config.toml
arch = "vit"
model = "sound classifier"
dataset = "read English sentences (LibriTTS-R)"
train_examples = 15625
noise_aug = 0.002
time_shift_ms = 100
n_mels = 64
hop_length = 640
input = "log_mel"
spec_augment = true
win_length = 512
targets = ["voice"]
num_classes = 2
norm = "layernorm"
norm_position = "pre"
activation = "star_relu"
mlp_ratio = 4
head_dim = 64
fused_qkv = false
bias = "all"
qk_norm = false
layer_scale_init = 0.01
parallel_block = false
inner_norm = false
moe = "soft"
num_experts = 16
moe_every = 2
expert_mlp_ratio = 0.25
slots_per_expert = 1
shared_expert = true
patch_size = [16, 8]
layers = 12
width = 192
positions = "learned"
pooling = "mean"
label_smoothing = 0.1
loss = "cross_entropy"
residual_init = "zero_last"
optimizer = "soap"
beta2 = 0.95
lr = 0.0035
beta1 = 0.9
shampoo_beta = 0.95
eps = 1e-08
precondition_frequency = 25
max_precond_dim = 1536
one_sided = true
adamw_lr_other_params = 0.0013
grad_clip = 1.0
steps = 4500
batch_size = 512
epochs = 147.5
lr_schedule = "step"
warmup_steps = 90
weight_decay = 0.09
adamw_weight_decay_other_params = 0
Rows from block 7 of a small sound classifier, named by matrix and row number. Rows with one number within an expert belong to one neuron, the router's apart. Each number is 50 + 15 x the weight over its row's rms, rounded and kept within 0 to 99. All counts start at 0.
After each expert's rows are labels from the 100 clips, of 14848, where the router gives the expert most weight on average: "responds to" is what is common among them. Only what is clearly more common there than usual is listed. The data: read English sentences (LibriTTS-R).
# router: slot weights (model.blocks.7.mlp.router.weight, 16x192, trained with AdamW), inputs 96-191
# up: expert up (model.blocks.7.mlp.up, 16x48x192), inputs 96-191
# down: expert down (model.blocks.7.mlp.down, 16x192x48, transposed), outputs 96-191

# expert 8
router.8:64 46 27 36 24 61 52 23 47 71 33 48 50 58 60 53 37 77 46 57 81 79 57 36 50 60 62 54 42 33 66 46 53 38 61 75 57 52 61 71 39 28 35 81 51 47 24 26 44 53 62 56 27 49 40 68 24 41 21 37 52 55 64 38 19 32 39 48 62 51 43 64 69 66 56 41 63 63 67 75 48 53 81 46 19 51 35 57 31 51 41 43 35 68 32 34
up.0:62 46 46 57 63 51 34 64 29 55 45 57 54 57 48 39 64 23 39 70 29 68 59 26 58 56 51 45 65 49 36 87 32 33 35 66 76 45 72 47 63 35 59 59 58 51 60 61 33 65 68 65 59 56 55 50 75 69 44 74 64 30 26 67 44 57 68 62 43 86 45 60 32 53 37 92 43 36 62 47 76 41 68 48 36 51 23 61 66 66 59 65 53 61 49 59
down.0:55 28 51 69 40 64 63 45 22 40 66 53 32 34 61 58 38 56 41 37 55 93 68 63 75 81 62 46 36 66 72 59 54 66 68 51 54 54 46 44 39 55 52 51 51 11 30 36 61 34 57 40 32 49 55 48 64 46 76 57 46 28 53 58 99 27 32 64 55 25 34 38 61 67 54 38 50 53 44 64 49 64 77 69 75 60 43 51 33 45 56 59 35 76 67 59
up.1:50 53 48 72 74 46 29 78 41 38 64 64 40 57 42 58 45 19 55 53 36 30 65 67 51 58 63 48 50 51 35 41 53 76 35 28 43 48 32 32 67 55 48 11 72 46 72 63 37 70 64 53 47 72 38 34 50 54 66 58 44 50 49 80 58 43 94 54 51 61 48 43 16 47 32 55 31 53 60 39 52 39 16 76 56 60 66 26 80 78 76 60 55 27 73 65
down.1:39 32 79 54 60 47 52 35 34 37 22 45 68 49 39 82 81 70 65 75 52 61 47 55 28 65 26 26 61 26 51 29 62 66 46 53 51 79 32 54 69 62 22 65 51 52 34 44 59 66 46 33 49 73 29 75 42 64 51 35 36 60 36 32 59 58 57 60 22 58 50 65 44 59 51 54 52 45 49 41 45 38 29 32 57 35 77 27 52 59 57 61 50 47 71 57
up.2:29 75 83 73 57 60 37 56 54 45 55 66 23 58 54 53 52 42 39 59 53 44 31 51 43 11 37 67 40 70 27 69 40 67 45 46 42 47 34 38 55 41 71 37 59 85 50 61 44 53 55 40 61 43 71 39 68 43 60 80 63 55 49 57 59 56 48 39 40 65 57 62 16 21 49 40 41 42 46 49 53 53 30 57 63 33 68 11 40 71 64 42 45 37 67 76
down.2:61 66 76 64 60 73 35 24 37 56 38 50 53 17 49 44 50 38 51 42 53 47 68 34 71 99 58 57 52 45 68 55 70 46 52 58 47 39 28 38 48 60 62 74 50 40 40 32 47 48 62 40 46 42 55 42 68 63 73 56 65 35 39 60 41 62 31 27 41 71 58 43 52 33 64 63 43 43 28 33 62 14 58 82 47 66 81 36 83 67 48 60 45 50 29 53
responds to: voice: female

# expert 1
router.1:56 44 75 38 35 60 44 61 38 48 52 23 36 65 40 67 90 81 40 46 64 56 41 34 70 38 56 30 47 52 45 50 23 70 60 73 71 57 54 54 46 21 48 37 47 61 13 29 49 26 62 23 36 59 62 77 45 73 42 35 56 76 65 50 59 29 41 65 49 48 35 45 61 41 47 39 68 72 41 33 50 40 62 48 31 21 29 54 50 39 32 22 28 66 39 45
up.0:64 60 09 52 77 35 41 59 49 72 65 66 60 53 41 33 43 45 58 63 35 49 56 51 23 63 35 65 46 45 27 57 66 45 47 38 32 47 18 52 67 66 70 77 48 67 74 50 36 41 63 47 43 46 49 55 45 24 62 66 56 29 74 91 35 40 53 57 65 50 51 46 24 47 38 36 56 27 50 60 57 00 45 52 47 70 65 29 39 72 49 60 58 50 52 77
down.0:40 42 45 82 25 28 46 71 26 42 76 50 47 73 58 66 46 30 45 47 34 49 57 48 73 28 64 69 33 37 39 53 58 75 56 48 30 70 38 28 36 71 54 29 33 60 46 66 68 36 76 59 17 36 45 43 53 66 82 39 31 64 62 66 48 68 43 70 36 47 40 41 72 56 31 41 65 41 33 56 80 68 43 63 43 36 96 63 38 41 23 50 48 56 76 56
up.1:50 39 42 54 62 35 46 45 48 59 56 43 58 58 41 40 34 35 40 75 21 21 62 42 00 53 55 86 51 78 47 63 66 73 46 41 21 20 34 44 80 74 75 65 77 54 54 65 40 59 69 54 50 45 33 31 69 37 55 75 37 32 33 75 41 42 55 61 53 55 57 42 43 57 47 43 41 55 54 51 37 46 36 72 70 56 61 33 47 50 83 60 59 30 65 92
down.1:44 42 50 30 53 39 61 57 33 52 44 55 38 44 39 61 54 50 28 41 69 52 64 44 36 33 83 40 44 07 59 42 33 29 55 54 35 61 82 59 30 64 24 38 45 58 71 76 57 47 58 62 49 59 43 30 14 67 49 30 47 37 46 40 54 46 58 32 34 72 41 66 69 31 62 61 59 52 51 77 68 50 69 59 38 86 43 69 39 75 51 66 63 55 33 32
up.2:52 88 29 55 89 42 56 55 45 41 67 66 44 33 56 48 50 19 49 42 44 43 51 45 39 48 38 60 23 58 35 59 52 60 41 53 62 38 34 36 81 74 59 46 48 72 63 57 46 77 52 45 35 45 40 37 43 27 58 57 33 33 61 78 69 73 56 67 58 54 60 77 35 50 13 44 25 40 81 75 58 45 34 65 46 74 56 48 62 56 58 62 58 49 61 67
down.2:29 34 62 35 77 43 48 50 63 37 42 74 55 34 69 26 39 65 60 48 68 59 73 31 65 57 50 41 48 48 50 73 47 28 55 46 46 62 47 75 64 39 69 47 33 57 48 79 36 58 29 36 63 58 46 46 37 61 89 51 43 65 48 60 69 51 42 35 51 22 46 30 54 70 64 19 88 57 36 53 71 38 40 48 68 64 57 58 63 75 36 77 69 82 55 63
responds to: voice: female

# expert 3
router.3:90 50 50 50 54 50 60 54 50 68 38 44 56 61 69 64 50 69 79 44 76 38 73 33 49 86 81 50 59 39 64 28 57 80 61 62 76 39 63 36 58 29 16 47 48 48 30 09 31 14 48 48 49 45 70 75 55 55 11 52 57 72 62 29 45 41 41 46 56 55 42 51 49 80 64 35 68 53 48 63 53 49 51 63 35 55 31 52 45 35 52 41 41 81 39 42
up.0:23 60 27 56 54 31 53 72 42 40 56 75 59 62 34 53 37 40 47 62 33 36 38 42 28 47 29 26 66 61 62 57 43 59 42 49 66 63 37 60 64 56 49 33 48 46 89 74 44 41 48 49 49 57 26 14 61 57 74 68 59 28 44 58 76 53 61 72 43 14 50 40 66 21 64 57 31 27 49 36 50 40 19 61 68 65 59 38 63 39 32 62 41 37 59 52
down.0:19 25 70 76 50 49 55 14 60 40 68 73 37 56 43 33 32 42 33 22 39 52 40 34 47 11 46 50 50 60 66 44 29 53 63 48 55 47 61 37 46 56 70 57 31 45 43 35 58 49 54 43 49 57 59 39 36 49 50 65 34 30 28 59 79 43 41 40 73 70 72 41 41 59 61 52 44 66 40 57 44 50 21 49 65 49 68 57 28 32 49 21 59 49 64 44
up.1:62 56 55 46 51 52 67 42 55 42 25 20 39 67 54 22 40 53 52 57 35 75 51 52 62 45 41 78 46 62 57 41 79 07 44 65 52 60 60 45 67 64 48 48 48 53 51 70 14 51 47 41 58 53 56 44 66 34 63 69 50 56 36 76 52 19 55 58 40 61 48 49 50 49 42 37 51 71 67 62 76 57 74 38 58 57 36 98 50 60 51 48 79 63 53 48
down.1:52 47 72 77 69 47 45 42 59 48 57 46 52 52 58 63 55 44 41 49 47 38 63 41 27 18 52 50 55 59 56 65 28 40 31 44 49 26 76 38 65 96 53 55 59 41 56 15 32 56 42 40 68 37 62 44 50 41 49 56 47 14 77 60 71 63 58 40 29 54 62 36 47 41 36 57 71 42 51 70 35 48 59 55 61 76 59 58 32 79 60 37 50 50 50 72
up.2:44 86 20 70 53 41 46 43 55 40 71 44 46 49 27 63 51 31 58 53 59 65 69 53 56 69 42 38 43 62 33 68 45 64 53 69 45 45 39 31 41 63 56 34 71 72 59 66 43 37 61 39 56 65 37 14 33 36 62 19 69 17 62 69 63 56 75 50 63 61 52 51 55 55 66 76 48 34 64 46 75 32 47 49 53 61 47 43 49 82 62 61 46 24 69 50
down.2:38 53 59 77 45 29 33 60 45 65 66 78 57 19 59 48 51 38 23 13 68 49 38 78 45 58 48 90 42 61 36 61 72 51 46 23 58 62 63 60 40 26 82 55 43 36 73 51 55 63 63 56 40 50 20 81 21 82 65 66 22 55 37 55 31 36 56 44 37 67 47 27 46 53 53 36 68 51 50 68 43 44 76 56 52 56 47 55 61 71 72 64 70 68 46 61
responds to: voice: female

# expert 6
router.6:59 48 52 26 39 36 57 54 43 54 53 53 13 55 60 39 39 61 50 46 55 43 48 48 59 53 67 56 25 55 67 26 68 80 44 65 43 32 37 45 48 42 45 67 59 56 62 25 70 37 68 84 24 38 61 43 52 54 61 44 72 62 69 52 62 31 63 48 63 44 35 38 60 52 74 58 72 38 28 59 44 61 67 48 49 68 21 10 68 56 26 49 40 33 38 44
up.0:74 60 67 65 84 48 38 65 50 56 38 59 69 42 27 48 88 25 72 49 30 36 63 72 53 59 51 35 63 68 30 71 43 50 77 39 35 69 15 52 60 52 45 36 36 51 51 85 30 63 39 52 43 89 42 30 55 53 45 51 52 34 66 32 57 65 60 57 69 50 27 65 46 52 20 59 31 55 67 35 40 45 59 50 44 59 73 59 54 63 74 70 52 54 42 54
down.0:36 80 29 56 91 39 55 63 44 66 38 20 41 67 41 73 51 61 52 52 53 53 61 68 38 62 42 62 48 65 62 37 62 24 39 56 50 25 50 44 43 52 45 43 36 35 62 28 46 46 38 21 73 55 44 55 47 38 28 62 65 61 46 39 42 71 62 65 57 57 53 56 40 32 62 68 26 45 41 62 38 59 41 34 22 50 31 66 36 76 44 31 69 17 40 69
up.1:46 50 36 50 76 78 22 30 27 71 62 46 49 71 35 24 48 56 59 20 57 58 38 63 47 43 45 56 49 39 61 61 50 44 44 66 40 58 62 37 37 49 46 50 61 44 46 58 38 68 71 52 49 56 59 38 56 52 45 91 40 50 66 77 38 42 49 45 58 53 59 57 48 65 46 62 44 36 33 62 97 45 49 71 61 38 34 49 43 28 38 81 39 31 39 74
down.1:64 56 68 42 48 78 51 60 61 56 34 65 51 80 49 45 49 54 48 62 49 85 41 53 43 56 47 36 57 57 49 55 53 24 64 50 54 57 61 46 24 96 43 51 52 56 77 62 59 57 57 49 69 53 36 31 37 56 76 37 31 68 48 38 37 37 45 64 28 45 40 78 63 38 82 57 35 57 58 49 40 42 50 60 49 55 16 58 65 44 52 60 30 62 53 76
up.2:53 38 39 44 49 46 39 28 53 36 61 64 55 40 53 53 43 68 28 42 40 31 60 36 24 62 20 63 54 57 51 59 66 43 48 41 29 43 43 60 58 84 47 50 44 54 60 43 57 56 53 58 60 46 61 19 64 43 28 51 22 42 44 53 27 51 60 67 62 53 55 44 63 78 34 48 23 52 54 50 42 83 50 84 58 49 83 53 48 55 48 69 66 39 55 63
down.2:89 37 32 88 50 28 50 25 30 43 49 31 68 68 48 51 46 50 46 63 35 33 73 19 47 27 48 47 45 48 31 27 27 48 40 51 55 49 47 33 61 39 56 56 40 33 85 30 43 38 63 48 36 40 49 36 47 36 70 35 42 35 44 59 44 51 70 56 45 63 60 34 69 39 35 67 53 47 37 43 81 66 38 46 63 48 50 31 32 48 63 31 40 53 61 63
responds to: voice: male

# expert 15
router.15:61 30 51 32 46 33 43 52 73 49 47 22 55 37 49 48 61 48 73 66 72 73 32 67 54 31 79 58 31 62 38 61 65 22 46 61 44 27 74 35 40 37 26 71 71 56 47 65 64 54 54 28 44 32 23 57 67 43 53 40 66 75 43 58 58 38 62 34 41 74 39 42 35 46 24 64 69 25 42 37 41 54 67 23 72 76 27 41 63 71 62 45 61 48 36 54
up.0:65 66 27 35 53 33 79 59 65 49 48 43 60 40 42 31 55 67 22 66 57 63 59 15 36 33 36 51 64 56 47 41 64 50 50 28 47 40 42 44 56 59 19 37 76 41 72 52 67 61 40 63 78 44 38 10 22 62 86 53 67 57 58 40 71 72 56 23 50 20 57 47 62 35 49 48 50 70 52 61 17 48 35 51 40 55 29 37 58 62 52 28 81 51 38 45
down.0:62 63 67 58 44 39 68 72 65 91 28 63 59 77 28 58 71 63 83 61 74 35 22 32 69 56 56 61 61 24 57 64 42 40 32 28 63 66 38 78 52 59 52 38 35 71 71 41 58 56 37 61 49 41 67 33 56 40 41 61 65 53 31 28 60 55 73 51 39 61 56 54 39 43 42 49 74 51 56 52 36 26 52 18 54 41 53 82 48 41 38 51 60 46 69 45
up.1:45 26 39 38 53 58 45 64 53 80 47 80 71 30 53 33 45 28 46 58 35 47 81 50 56 96 51 12 54 51 35 57 48 82 72 68 28 58 52 77 52 43 41 62 47 66 44 41 46 28 65 45 32 85 56 65 66 38 51 60 76 50 41 46 40 65 49 62 61 61 26 59 39 59 67 47 26 74 50 47 66 48 41 61 36 46 60 50 54 52 50 50 34 43 51 25
down.1:14 37 55 50 52 45 54 53 72 59 36 65 35 11 59 68 51 45 36 60 41 42 67 44 67 70 41 51 81 56 55 27 60 23 51 34 50 46 30 61 48 59 21 35 80 56 74 47 50 38 46 46 44 25 43 69 22 69 48 51 50 44 43 45 49 82 68 50 70 59 64 57 56 68 66 59 59 45 43 59 44 58 41 43 50 62 20 44 56 40 56 51 46 33 70 58
up.2:66 61 45 71 55 46 41 66 41 59 77 83 59 58 36 34 65 42 46 56 33 33 60 53 35 51 31 32 56 43 35 65 24 54 50 38 51 71 26 56 67 67 68 32 47 55 59 39 26 42 82 60 30 86 65 55 52 26 46 48 35 14 61 68 35 19 61 68 79 49 35 47 45 55 49 25 35 59 59 35 49 49 35 65 36 35 54 64 33 54 38 47 42 39 91 45
down.2:50 66 52 45 40 24 30 51 42 72 47 69 51 59 81 57 33 62 66 84 41 44 34 76 62 75 39 37 19 50 74 42 56 15 72 44 41 78 46 44 24 69 25 63 44 51 49 42 54 30 34 48 43 59 57 42 50 64 36 39 62 50 64 61 71 78 42 55 77 61 30 48 74 78 23 50 40 35 55 46 64 61 30 08 54 50 36 39 42 46 51 71 65 40 52 71
responds to: voice: male

# expert 12
router.12:55 54 34 28 58 43 48 32 61 58 54 41 70 28 32 55 44 48 49 63 60 37 70 44 40 84 37 37 55 53 53 28 87 73 38 25 65 47 30 54 76 54 56 37 64 35 68 47 27 70 51 80 57 45 42 26 74 42 33 78 36 49 47 46 37 31 51 55 68 65 41 57 35 71 55 47 42 68 63 50 39 60 51 45 67 66 42 44 87 22 65 77 63 78 64 57
up.0:50 46 67 82 44 55 57 72 33 56 77 52 36 57 63 58 55 37 42 57 30 78 57 58 54 40 36 44 23 50 31 70 30 51 68 70 30 60 64 60 58 40 58 68 28 60 58 58 65 52 64 38 38 47 52 65 60 46 73 51 70 35 39 18 65 46 63 58 47 51 48 57 56 34 41 87 58 55 72 44 59 45 61 51 34 42 38 42 44 42 26 56 41 52 63 39
down.0:33 58 27 51 33 49 41 28 64 54 48 43 34 59 43 29 27 31 12 77 48 48 52 71 77 36 45 57 33 65 59 52 48 24 59 46 12 33 18 64 71 39 35 39 50 22 59 54 63 50 48 35 27 66 34 50 34 63 41 75 48 75 80 46 41 44 71 32 57 64 43 14 52 33 59 46 48 30 45 57 54 43 24 32 50 66 45 47 33 41 52 55 55 65 49 52
up.1:57 57 71 71 52 62 68 57 50 52 64 62 38 58 44 45 56 45 40 55 33 56 55 63 62 27 35 46 70 53 41 64 32 68 60 81 39 67 70 59 45 44 48 68 44 60 50 55 60 43 60 39 35 65 56 40 46 54 90 40 71 55 64 50 73 39 61 53 50 05 53 66 69 33 26 59 71 60 63 60 84 32 37 53 45 56 46 44 38 47 25 53 26 31 39 56
down.1:50 46 32 67 68 59 25 71 43 71 71 47 53 64 47 39 70 21 33 45 16 48 99 54 40 73 47 48 55 71 43 74 60 61 32 48 47 59 54 42 54 18 57 51 47 71 63 28 46 53 42 45 50 54 56 56 79 40 63 51 81 31 41 45 56 35 76 65 60 47 42 40 45 21 41 49 40 68 35 63 35 36 45 54 41 54 74 39 52 45 76 72 69 59 68 48
up.2:53 75 83 58 46 58 65 37 54 55 61 67 53 42 24 52 86 36 51 59 60 58 48 33 32 44 48 44 48 47 31 49 46 34 61 52 42 12 52 61 61 30 21 72 49 44 77 48 60 54 61 41 17 72 40 34 34 55 58 41 57 68 45 62 72 28 54 48 61 53 72 40 68 33 47 75 79 52 48 46 66 29 61 24 41 63 59 31 44 63 45 60 44 38 59 55
down.2:59 73 41 55 56 64 37 39 58 99 51 36 30 66 56 47 66 43 51 48 66 42 68 51 75 62 81 45 47 79 39 75 44 56 22 43 52 43 52 62 67 47 51 22 37 54 54 14 50 28 31 47 68 63 58 69 41 51 79 39 60 75 35 63 68 54 69 41 56 36 34 49 39 37 40 31 49 34 68 59 51 66 66 61 37 42 52 43 51 58 40 48 35 57 63 51
responds to: voice: female

# expert 7
router.7:71 50 45 20 48 26 43 70 45 37 56 47 14 60 57 48 26 56 50 62 69 64 43 57 66 61 55 45 26 64 69 30 68 56 46 51 70 41 40 46 54 37 43 66 72 73 53 19 59 27 65 88 53 27 53 79 59 32 81 38 57 61 71 47 47 19 61 49 45 49 20 47 46 44 71 59 72 44 45 66 45 61 52 49 40 73 28 36 55 51 36 51 51 34 41 54
up.0:70 39 32 73 68 65 54 69 54 71 47 50 36 90 38 45 47 37 58 76 40 38 55 32 34 46 55 29 69 34 43 74 45 49 60 70 43 61 46 57 49 61 73 55 29 66 71 56 59 56 51 45 47 55 53 50 45 41 54 56 64 38 43 44 45 51 75 44 56 56 51 68 35 62 25 40 46 49 57 42 70 38 47 66 34 81 37 50 57 63 55 99 33 57 58 65
down.0:36 68 61 70 35 48 51 53 53 50 54 60 47 40 30 47 53 61 48 60 65 52 58 26 33 63 22 71 19 49 45 42 46 57 37 49 40 49 74 62 50 72 52 83 44 46 37 54 62 60 45 68 40 57 40 48 73 40 63 68 74 40 33 40 53 49 48 58 30 68 62 37 67 53 56 42 57 64 39 66 33 61 46 67 75 67 33 50 62 31 29 47 58 59 47 65
up.1:70 39 23 56 93 40 70 73 53 83 49 64 63 74 43 31 48 25 54 59 43 39 73 49 29 55 57 31 32 51 37 86 35 53 78 59 54 35 53 60 63 58 76 54 36 74 49 93 46 65 75 58 43 54 37 26 48 53 47 65 67 44 51 33 33 47 74 48 66 58 57 61 29 61 56 42 34 67 53 53 61 38 67 73 39 70 50 68 56 40 82 75 33 34 69 63
down.1:41 44 54 60 78 23 56 31 56 39 66 49 34 48 65 60 41 64 51 40 32 50 63 53 24 52 71 31 35 56 59 51 68 39 48 67 34 53 50 51 64 29 32 50 23 62 35 60 46 21 69 65 79 45 49 50 82 38 49 57 41 56 66 65 40 15 31 52 39 32 63 49 33 37 85 60 63 31 54 32 66 84 62 52 47 70 34 41 52 33 46 63 58 50 51 36
up.2:40 61 48 59 48 48 42 42 59 50 55 64 60 58 27 38 55 37 67 56 43 37 49 54 40 57 42 32 68 34 31 81 27 53 73 66 71 40 30 44 56 50 53 48 16 60 55 76 27 23 69 71 43 59 21 51 51 55 53 48 52 56 34 31 41 54 63 42 52 61 50 74 62 58 48 90 69 66 55 50 59 29 38 61 25 56 64 80 50 61 78 50 40 49 56 67
down.2:49 55 42 29 49 22 44 63 33 37 69 63 65 57 50 42 56 52 53 34 61 52 28 28 73 77 25 69 15 59 68 44 47 56 66 55 40 40 68 47 58 63 34 55 48 39 35 63 45 43 51 43 54 36 63 41 37 46 45 54 74 35 33 37 81 52 39 86 52 25 60 28 70 64 30 23 28 48 51 33 33 35 72 40 44 51 31 41 45 31 48 45 67 47 58 24
responds to: voice: male

# expert 0
router.0:55 55 25 24 66 43 73 22 64 44 53 33 54 36 42 45 36 51 18 37 32 45 52 24 42 71 47 51 41 65 49 45 61 44 70 29 54 46 69 50 66 70 24 67 54 32 72 54 42 24 53 58 46 42 57 36 38 52 49 49 36 45 41 58 57 36 64 63 31 30 41 60 44 72 58 73 48 58 42 44 39 43 72 50 50 80 49 50 74 48 44 53 40 62 41 30
up.0:59 40 83 46 53 40 78 36 59 64 68 57 25 68 58 30 52 54 53 45 60 50 75 54 55 46 74 48 43 39 52 74 47 53 69 74 23 52 43 37 47 49 59 60 53 62 39 35 27 54 54 45 34 59 38 50 86 36 50 32 82 37 82 65 53 41 47 40 90 40 50 57 42 50 36 42 45 72 68 50 54 49 20 72 37 30 39 57 54 48 51 50 58 27 51 61
down.0:40 29 38 43 37 72 46 56 70 59 55 61 44 41 57 34 69 37 32 37 63 60 44 63 85 61 44 45 37 42 26 22 39 61 46 37 56 57 50 88 61 52 31 72 51 54 50 50 60 26 49 28 51 42 49 63 61 53 24 63 80 52 23 35 64 27 34 48 64 68 65 39 60 67 58 23 61 44 58 57 56 32 66 56 29 58 27 55 88 50 50 76 28 64 48 26
up.1:25 73 44 50 36 64 52 55 62 51 50 65 69 52 84 40 53 33 42 23 41 67 23 37 57 64 57 55 58 51 70 68 40 36 70 63 67 24 44 24 23 45 36 73 28 56 30 51 20 53 60 52 28 67 64 51 45 45 30 49 63 35 37 18 61 73 38 66 64 62 26 46 35 31 22 62 69 31 54 65 40 60 70 28 30 64 65 67 35 59 41 44 42 49 37 47
down.1:37 26 70 59 20 45 58 34 32 48 82 47 49 64 51 70 52 24 39 59 34 62 23 50 46 70 59 58 38 56 44 53 58 46 47 55 65 57 56 53 35 32 64 41 20 37 47 41 58 41 74 78 20 22 73 48 31 44 50 42 34 46 70 59 33 36 46 39 45 64 35 38 47 61 60 33 58 33 37 55 80 64 54 76 81 42 41 64 39 45 49 76 49 37 61 35
up.2:42 46 92 62 50 33 46 61 46 47 64 64 29 64 37 70 64 76 76 57 61 38 46 85 67 39 40 43 42 54 45 68 39 58 50 62 36 44 28 46 37 32 61 19 65 76 22 35 26 62 57 67 43 55 50 69 78 45 58 56 60 51 51 76 59 34 45 36 66 43 47 34 47 47 42 52 69 58 52 71 43 31 48 57 31 39 47 50 39 30 49 55 38 29 55 74
down.2:52 67 70 58 43 87 34 41 50 53 49 74 36 58 37 20 38 47 62 66 53 87 52 63 44 33 45 49 45 59 69 48 45 25 55 49 21 78 28 53 60 29 64 72 34 62 34 47 36 56 40 73 37 73 42 26 64 26 43 70 63 56 79 58 37 28 41 62 56 57 30 13 56 42 72 35 45 31 56 63 51 53 91 75 30 40 51 39 51 56 60 85 25 71 36 47
responds to: voice: female