From a checkpoint of a small sound classifier: activation star_relu.
Rows from expert 6 of block 7, named by matrix and row number. Rows with one number belong to one neuron. Each number is 500 + 25 x the weight over its row's rms, rounded and kept within 0 to 999. All counts start at 0. Numbers have three digits each. After the name is the row's rms in percent of the matrix's.
# up: expert up (model.blocks.7.mlp.up, 16x48x192), inputs 96-191
# down: expert down (model.blocks.7.mlp.down, 16x192x48, transposed), outputs 96-191
up.12 089:516539542510520509479525484521545555534515463501508461572537461487514526513456485468514501460525463479487516470495502451492498540497467546506577466510519492479533484481496470510526503473510507486503501517538498497503495485459489518492523480530494487521500520549494481531508526510491541505
up.13 046:519542486506526449493523471539521509537485487489500453518499515486523528511503479500505486480518513524527493473468496468524490486474495524509532472507548468507484477514506462505523480512547507472512493503512454514512502515437502502472505456509475480517513513488474531496504523459513487497
up.14 067:537532516518551499534511491491506537499480446511510509520500486547510528488481455495551509467503506484530516516547499485530481482512506520489488437508532523503497467541545456519508518485480474489491517471511517504508481513449482491563538539535500484512486472496501474535527552486527515487
up.15 077:560469501505529496518498519510536519485528497527542521516531466506489483461464505474498527452522460489466511482467468515503482498509539539552504483488518430495497503479522480486458499496505506495526485515525519522520481481468515487490507478489469491494480483488502477569512513456530469490
up.16 053:510517512562549488464530498505510511517478468505528462500484494492515489520501474484513508478538510502536506507514500474521445532487516500498545466486518476477550466484520493535517516512556508485488530508507498488511523502458518496504529495531448499529481499506495522510490505492524549542
up.17 040:508495471482539488489513522491483478517552506483496461525487490497530516505512461452467488483496510504518507481493468497537494523455536501515503480472541519498558442449491478506526525506522533507529520505495471501521523501447499491493512486504479481559499470496526510487494532466488544532
up.18 058:495553522508507521485508506509512508550517489454512476517503483505504540471461452526510533469520469486544495544521451492497483470446494449518494471514521495499571490497509487500503534501508475468514492497480466490508506510489523479516544518523482492494466536484538472502486493502507520498
up.19 072:500499566531523493472499526485513520464526488536513474480497507488463510489483496523461546471463505552452505514460495494491510488504543500503484515449524514504485498485539481532496537511556537465453500536439507561511465503516511539473509489527508495532495489483496491479493448511458517523
up.20 037:523550496522517480522510494491548537486512503479520466525508499491527494504473480496461481481534482531544542484519467469521482541495504507526562465500510482487545464475514489474475531486501502511515511497525488497569511509488520490503538523552460475495557500479486514469508501493498514499
up.21 075:469486476546524520473459520530486502501477488513510464493495478465504529479506523429495496493551481501519486494530527518495496513478465505535564501554502466487505466525516494510502496485475482495551529456530526511529475490488509472520516509510472488512486468535533477515546540488536489520
up.22 102:513493501498505523525470525515493489532510496520537477498516500479493498470480486465522529465515473521501526456561572499519480493480478532531499477477489505459502449530505482490468495502514482504497510511510501543532509537513489483553507496512497443494479496478528469527530516518533510507
up.23 112:531543505525515460498503521485503509529474482511528493562497480493491512499504488487510509468515527526520495495519493488512479510447510532537528472488484494504542447499489429508539510483531496509514522488487493539536491489494481483519525468480501513514496506514506496533540506522510518535
up.24 072:512530509518526483470475541516516514513523467480505486537518459500547505465500482468514533500538508496536510493470481500534500493509480475520548432482467474469544474463513467459516523439516476492512540485500514491535468497469506455499522460487510507536487521495550521540519521490501503513
up.25 171:479520509535505499481505478523483513495466519460539506529452469499487519514491511477515474512507466500521536509523502490476474505484478526458491497484502488449530456525499512514477519518469524523542489532510473515491490454481516480518529511526492520499462497585531475485480455492496485476
up.26 088:537521475477525522496486474542489486485518458484521510516479479493518522516494453522497504461492509483521541469527493526551479512511488495515502488524513546496526487496509517479499537512504532536502481471502489523542509564536522500571514494548470484507471489503521510488490524498492460471
down.12 086:506555510488459520475532519512552507529471494500488518508504508492481487521486505474499499500529511432501482516488502468435499491506529520544494454525484499502511477508525522546501470467555508476513476507536517521468496504512518484496533491497542468557494475502493477517519508540522500534
down.13 071:501472503496526533465512495495491510519503452519518476505544486463475511521504488466488473518534473522475522521552530517546522500524495488506534491495509497515529518469473497480523497485491516560528504517473506500521510459513485523479492509459521508525499437450465509511509433510437480478
down.14 069:534521469539486497480501523522528507481488470485525492532511458486469490496457522514513532517527545479500504503478513537532515458482479496435494521502515524494512493524487497517519554520538487542536473529495541538503510492489474528484513525476453546475530506474513524501516512514502499516
down.15 080:482489512529542507521504500509488465488478493525544478504507526485466527475503487493509526519478509535469546532500501456514498494506518511483504536530460553517505496458482492472496467475463452518517529457495495499485495529491499468506481505487543483466548507528552539514479511529458516521
down.16 070:488490493522585484459489509514480496528504496505538522488539500522462509528512473497505450491524481472491466518511484496531536509499494527519500463481465500481471477541447499545482517504477488560483520522502470512464513513517470511540487549487475496504525501473480508511514530476510526483
down.17 061:493479509475495467508472500471491478504467440519512532491519539478536521477480484542493510537478477494556492527532518559530527483511481515475485508508489512518494524475530535535529511531525487510477496503521509507475495505529457499515508512508505507478508476452482514474554502525517466500
down.18 066:465513537526525497505511473537513472515505501508521505508488479481480461493511491514519455488559489489465454494500475493504499522486485488511538551486467488473522506454525506493528476376472474574513509499487498515504484503492513529494523521508481510524496482500493502456506462531474524508
down.19 078:484452468557499493496486470485536532473534500506461504533503538509500499473526480520515518498523516479470485491471474446494473503503461476502521507469527486477452473487465526521499456495548509487519468524483504517473467508503488523480509514540538492497522490550483459480508510508505537482
down.20 059:472501528501541507464534500491492501503517440517496485513536496531517528457481492458502467503554472503503495481499539509522530506486505575445494478457463513484487469504549521518517511473493512499538462516496483519513497496467500495522521530495493502482490488471498507488572492536482498516
down.21 075:500475492525541465510491512513479471543496547525529497485504499467480512449503499544522521498467492488484471490450506478517537525465515471498524474537491526501482468510472490512502521532470510535540522514504462526488508494504533481510511496491535435501524471481460520485539533531458500502
down.22 100:537492495546528491482514470516522478521503481486530477485491472502512535471495474485523500550510453498478477492506509463488476519538531513477529498523495508512504525493479467471487478459478485453523490486546542529495472540513500546477473486514501486488541490517481494441527490489502525533
down.23 091:449471511489533501497517526520505465479486503511433468508492501506491500492463478505468479492511523490517498491464498495491501493540489484482518467521488526504471507500500475465504498505509487500514480493490483505491517516529504463506519505531531469496516509505533446431510528512513526474
down.24 075:520504493491537477489520491492453523513492486492498526522521527508482485435521480508551548531516457537477491567541478504525466541516504555455499512514470503512479513491484482514495514474509490517521471542498492546521529486518516503523516499487512478512553506493470530499511513548489488499
down.25 165:503501467529486486537496456523546486488484495475484481486488463498503502488513481528487504491487469505477494485486523468489476489479473504477526504479544514471493556471505507498518478518525528481489530485491518473493505512483485522476468485506535465506523453534490446486494487472490539495
down.26 094:508520486504471524503504512502480520526494536493507518529504522553481534516540497497506501562535489470491510510459533464473483508507504491506518513504507495503494483487485499528482490530503487505488458491463532461485506524462534458496513482505478565479500542512476526476525520495460486490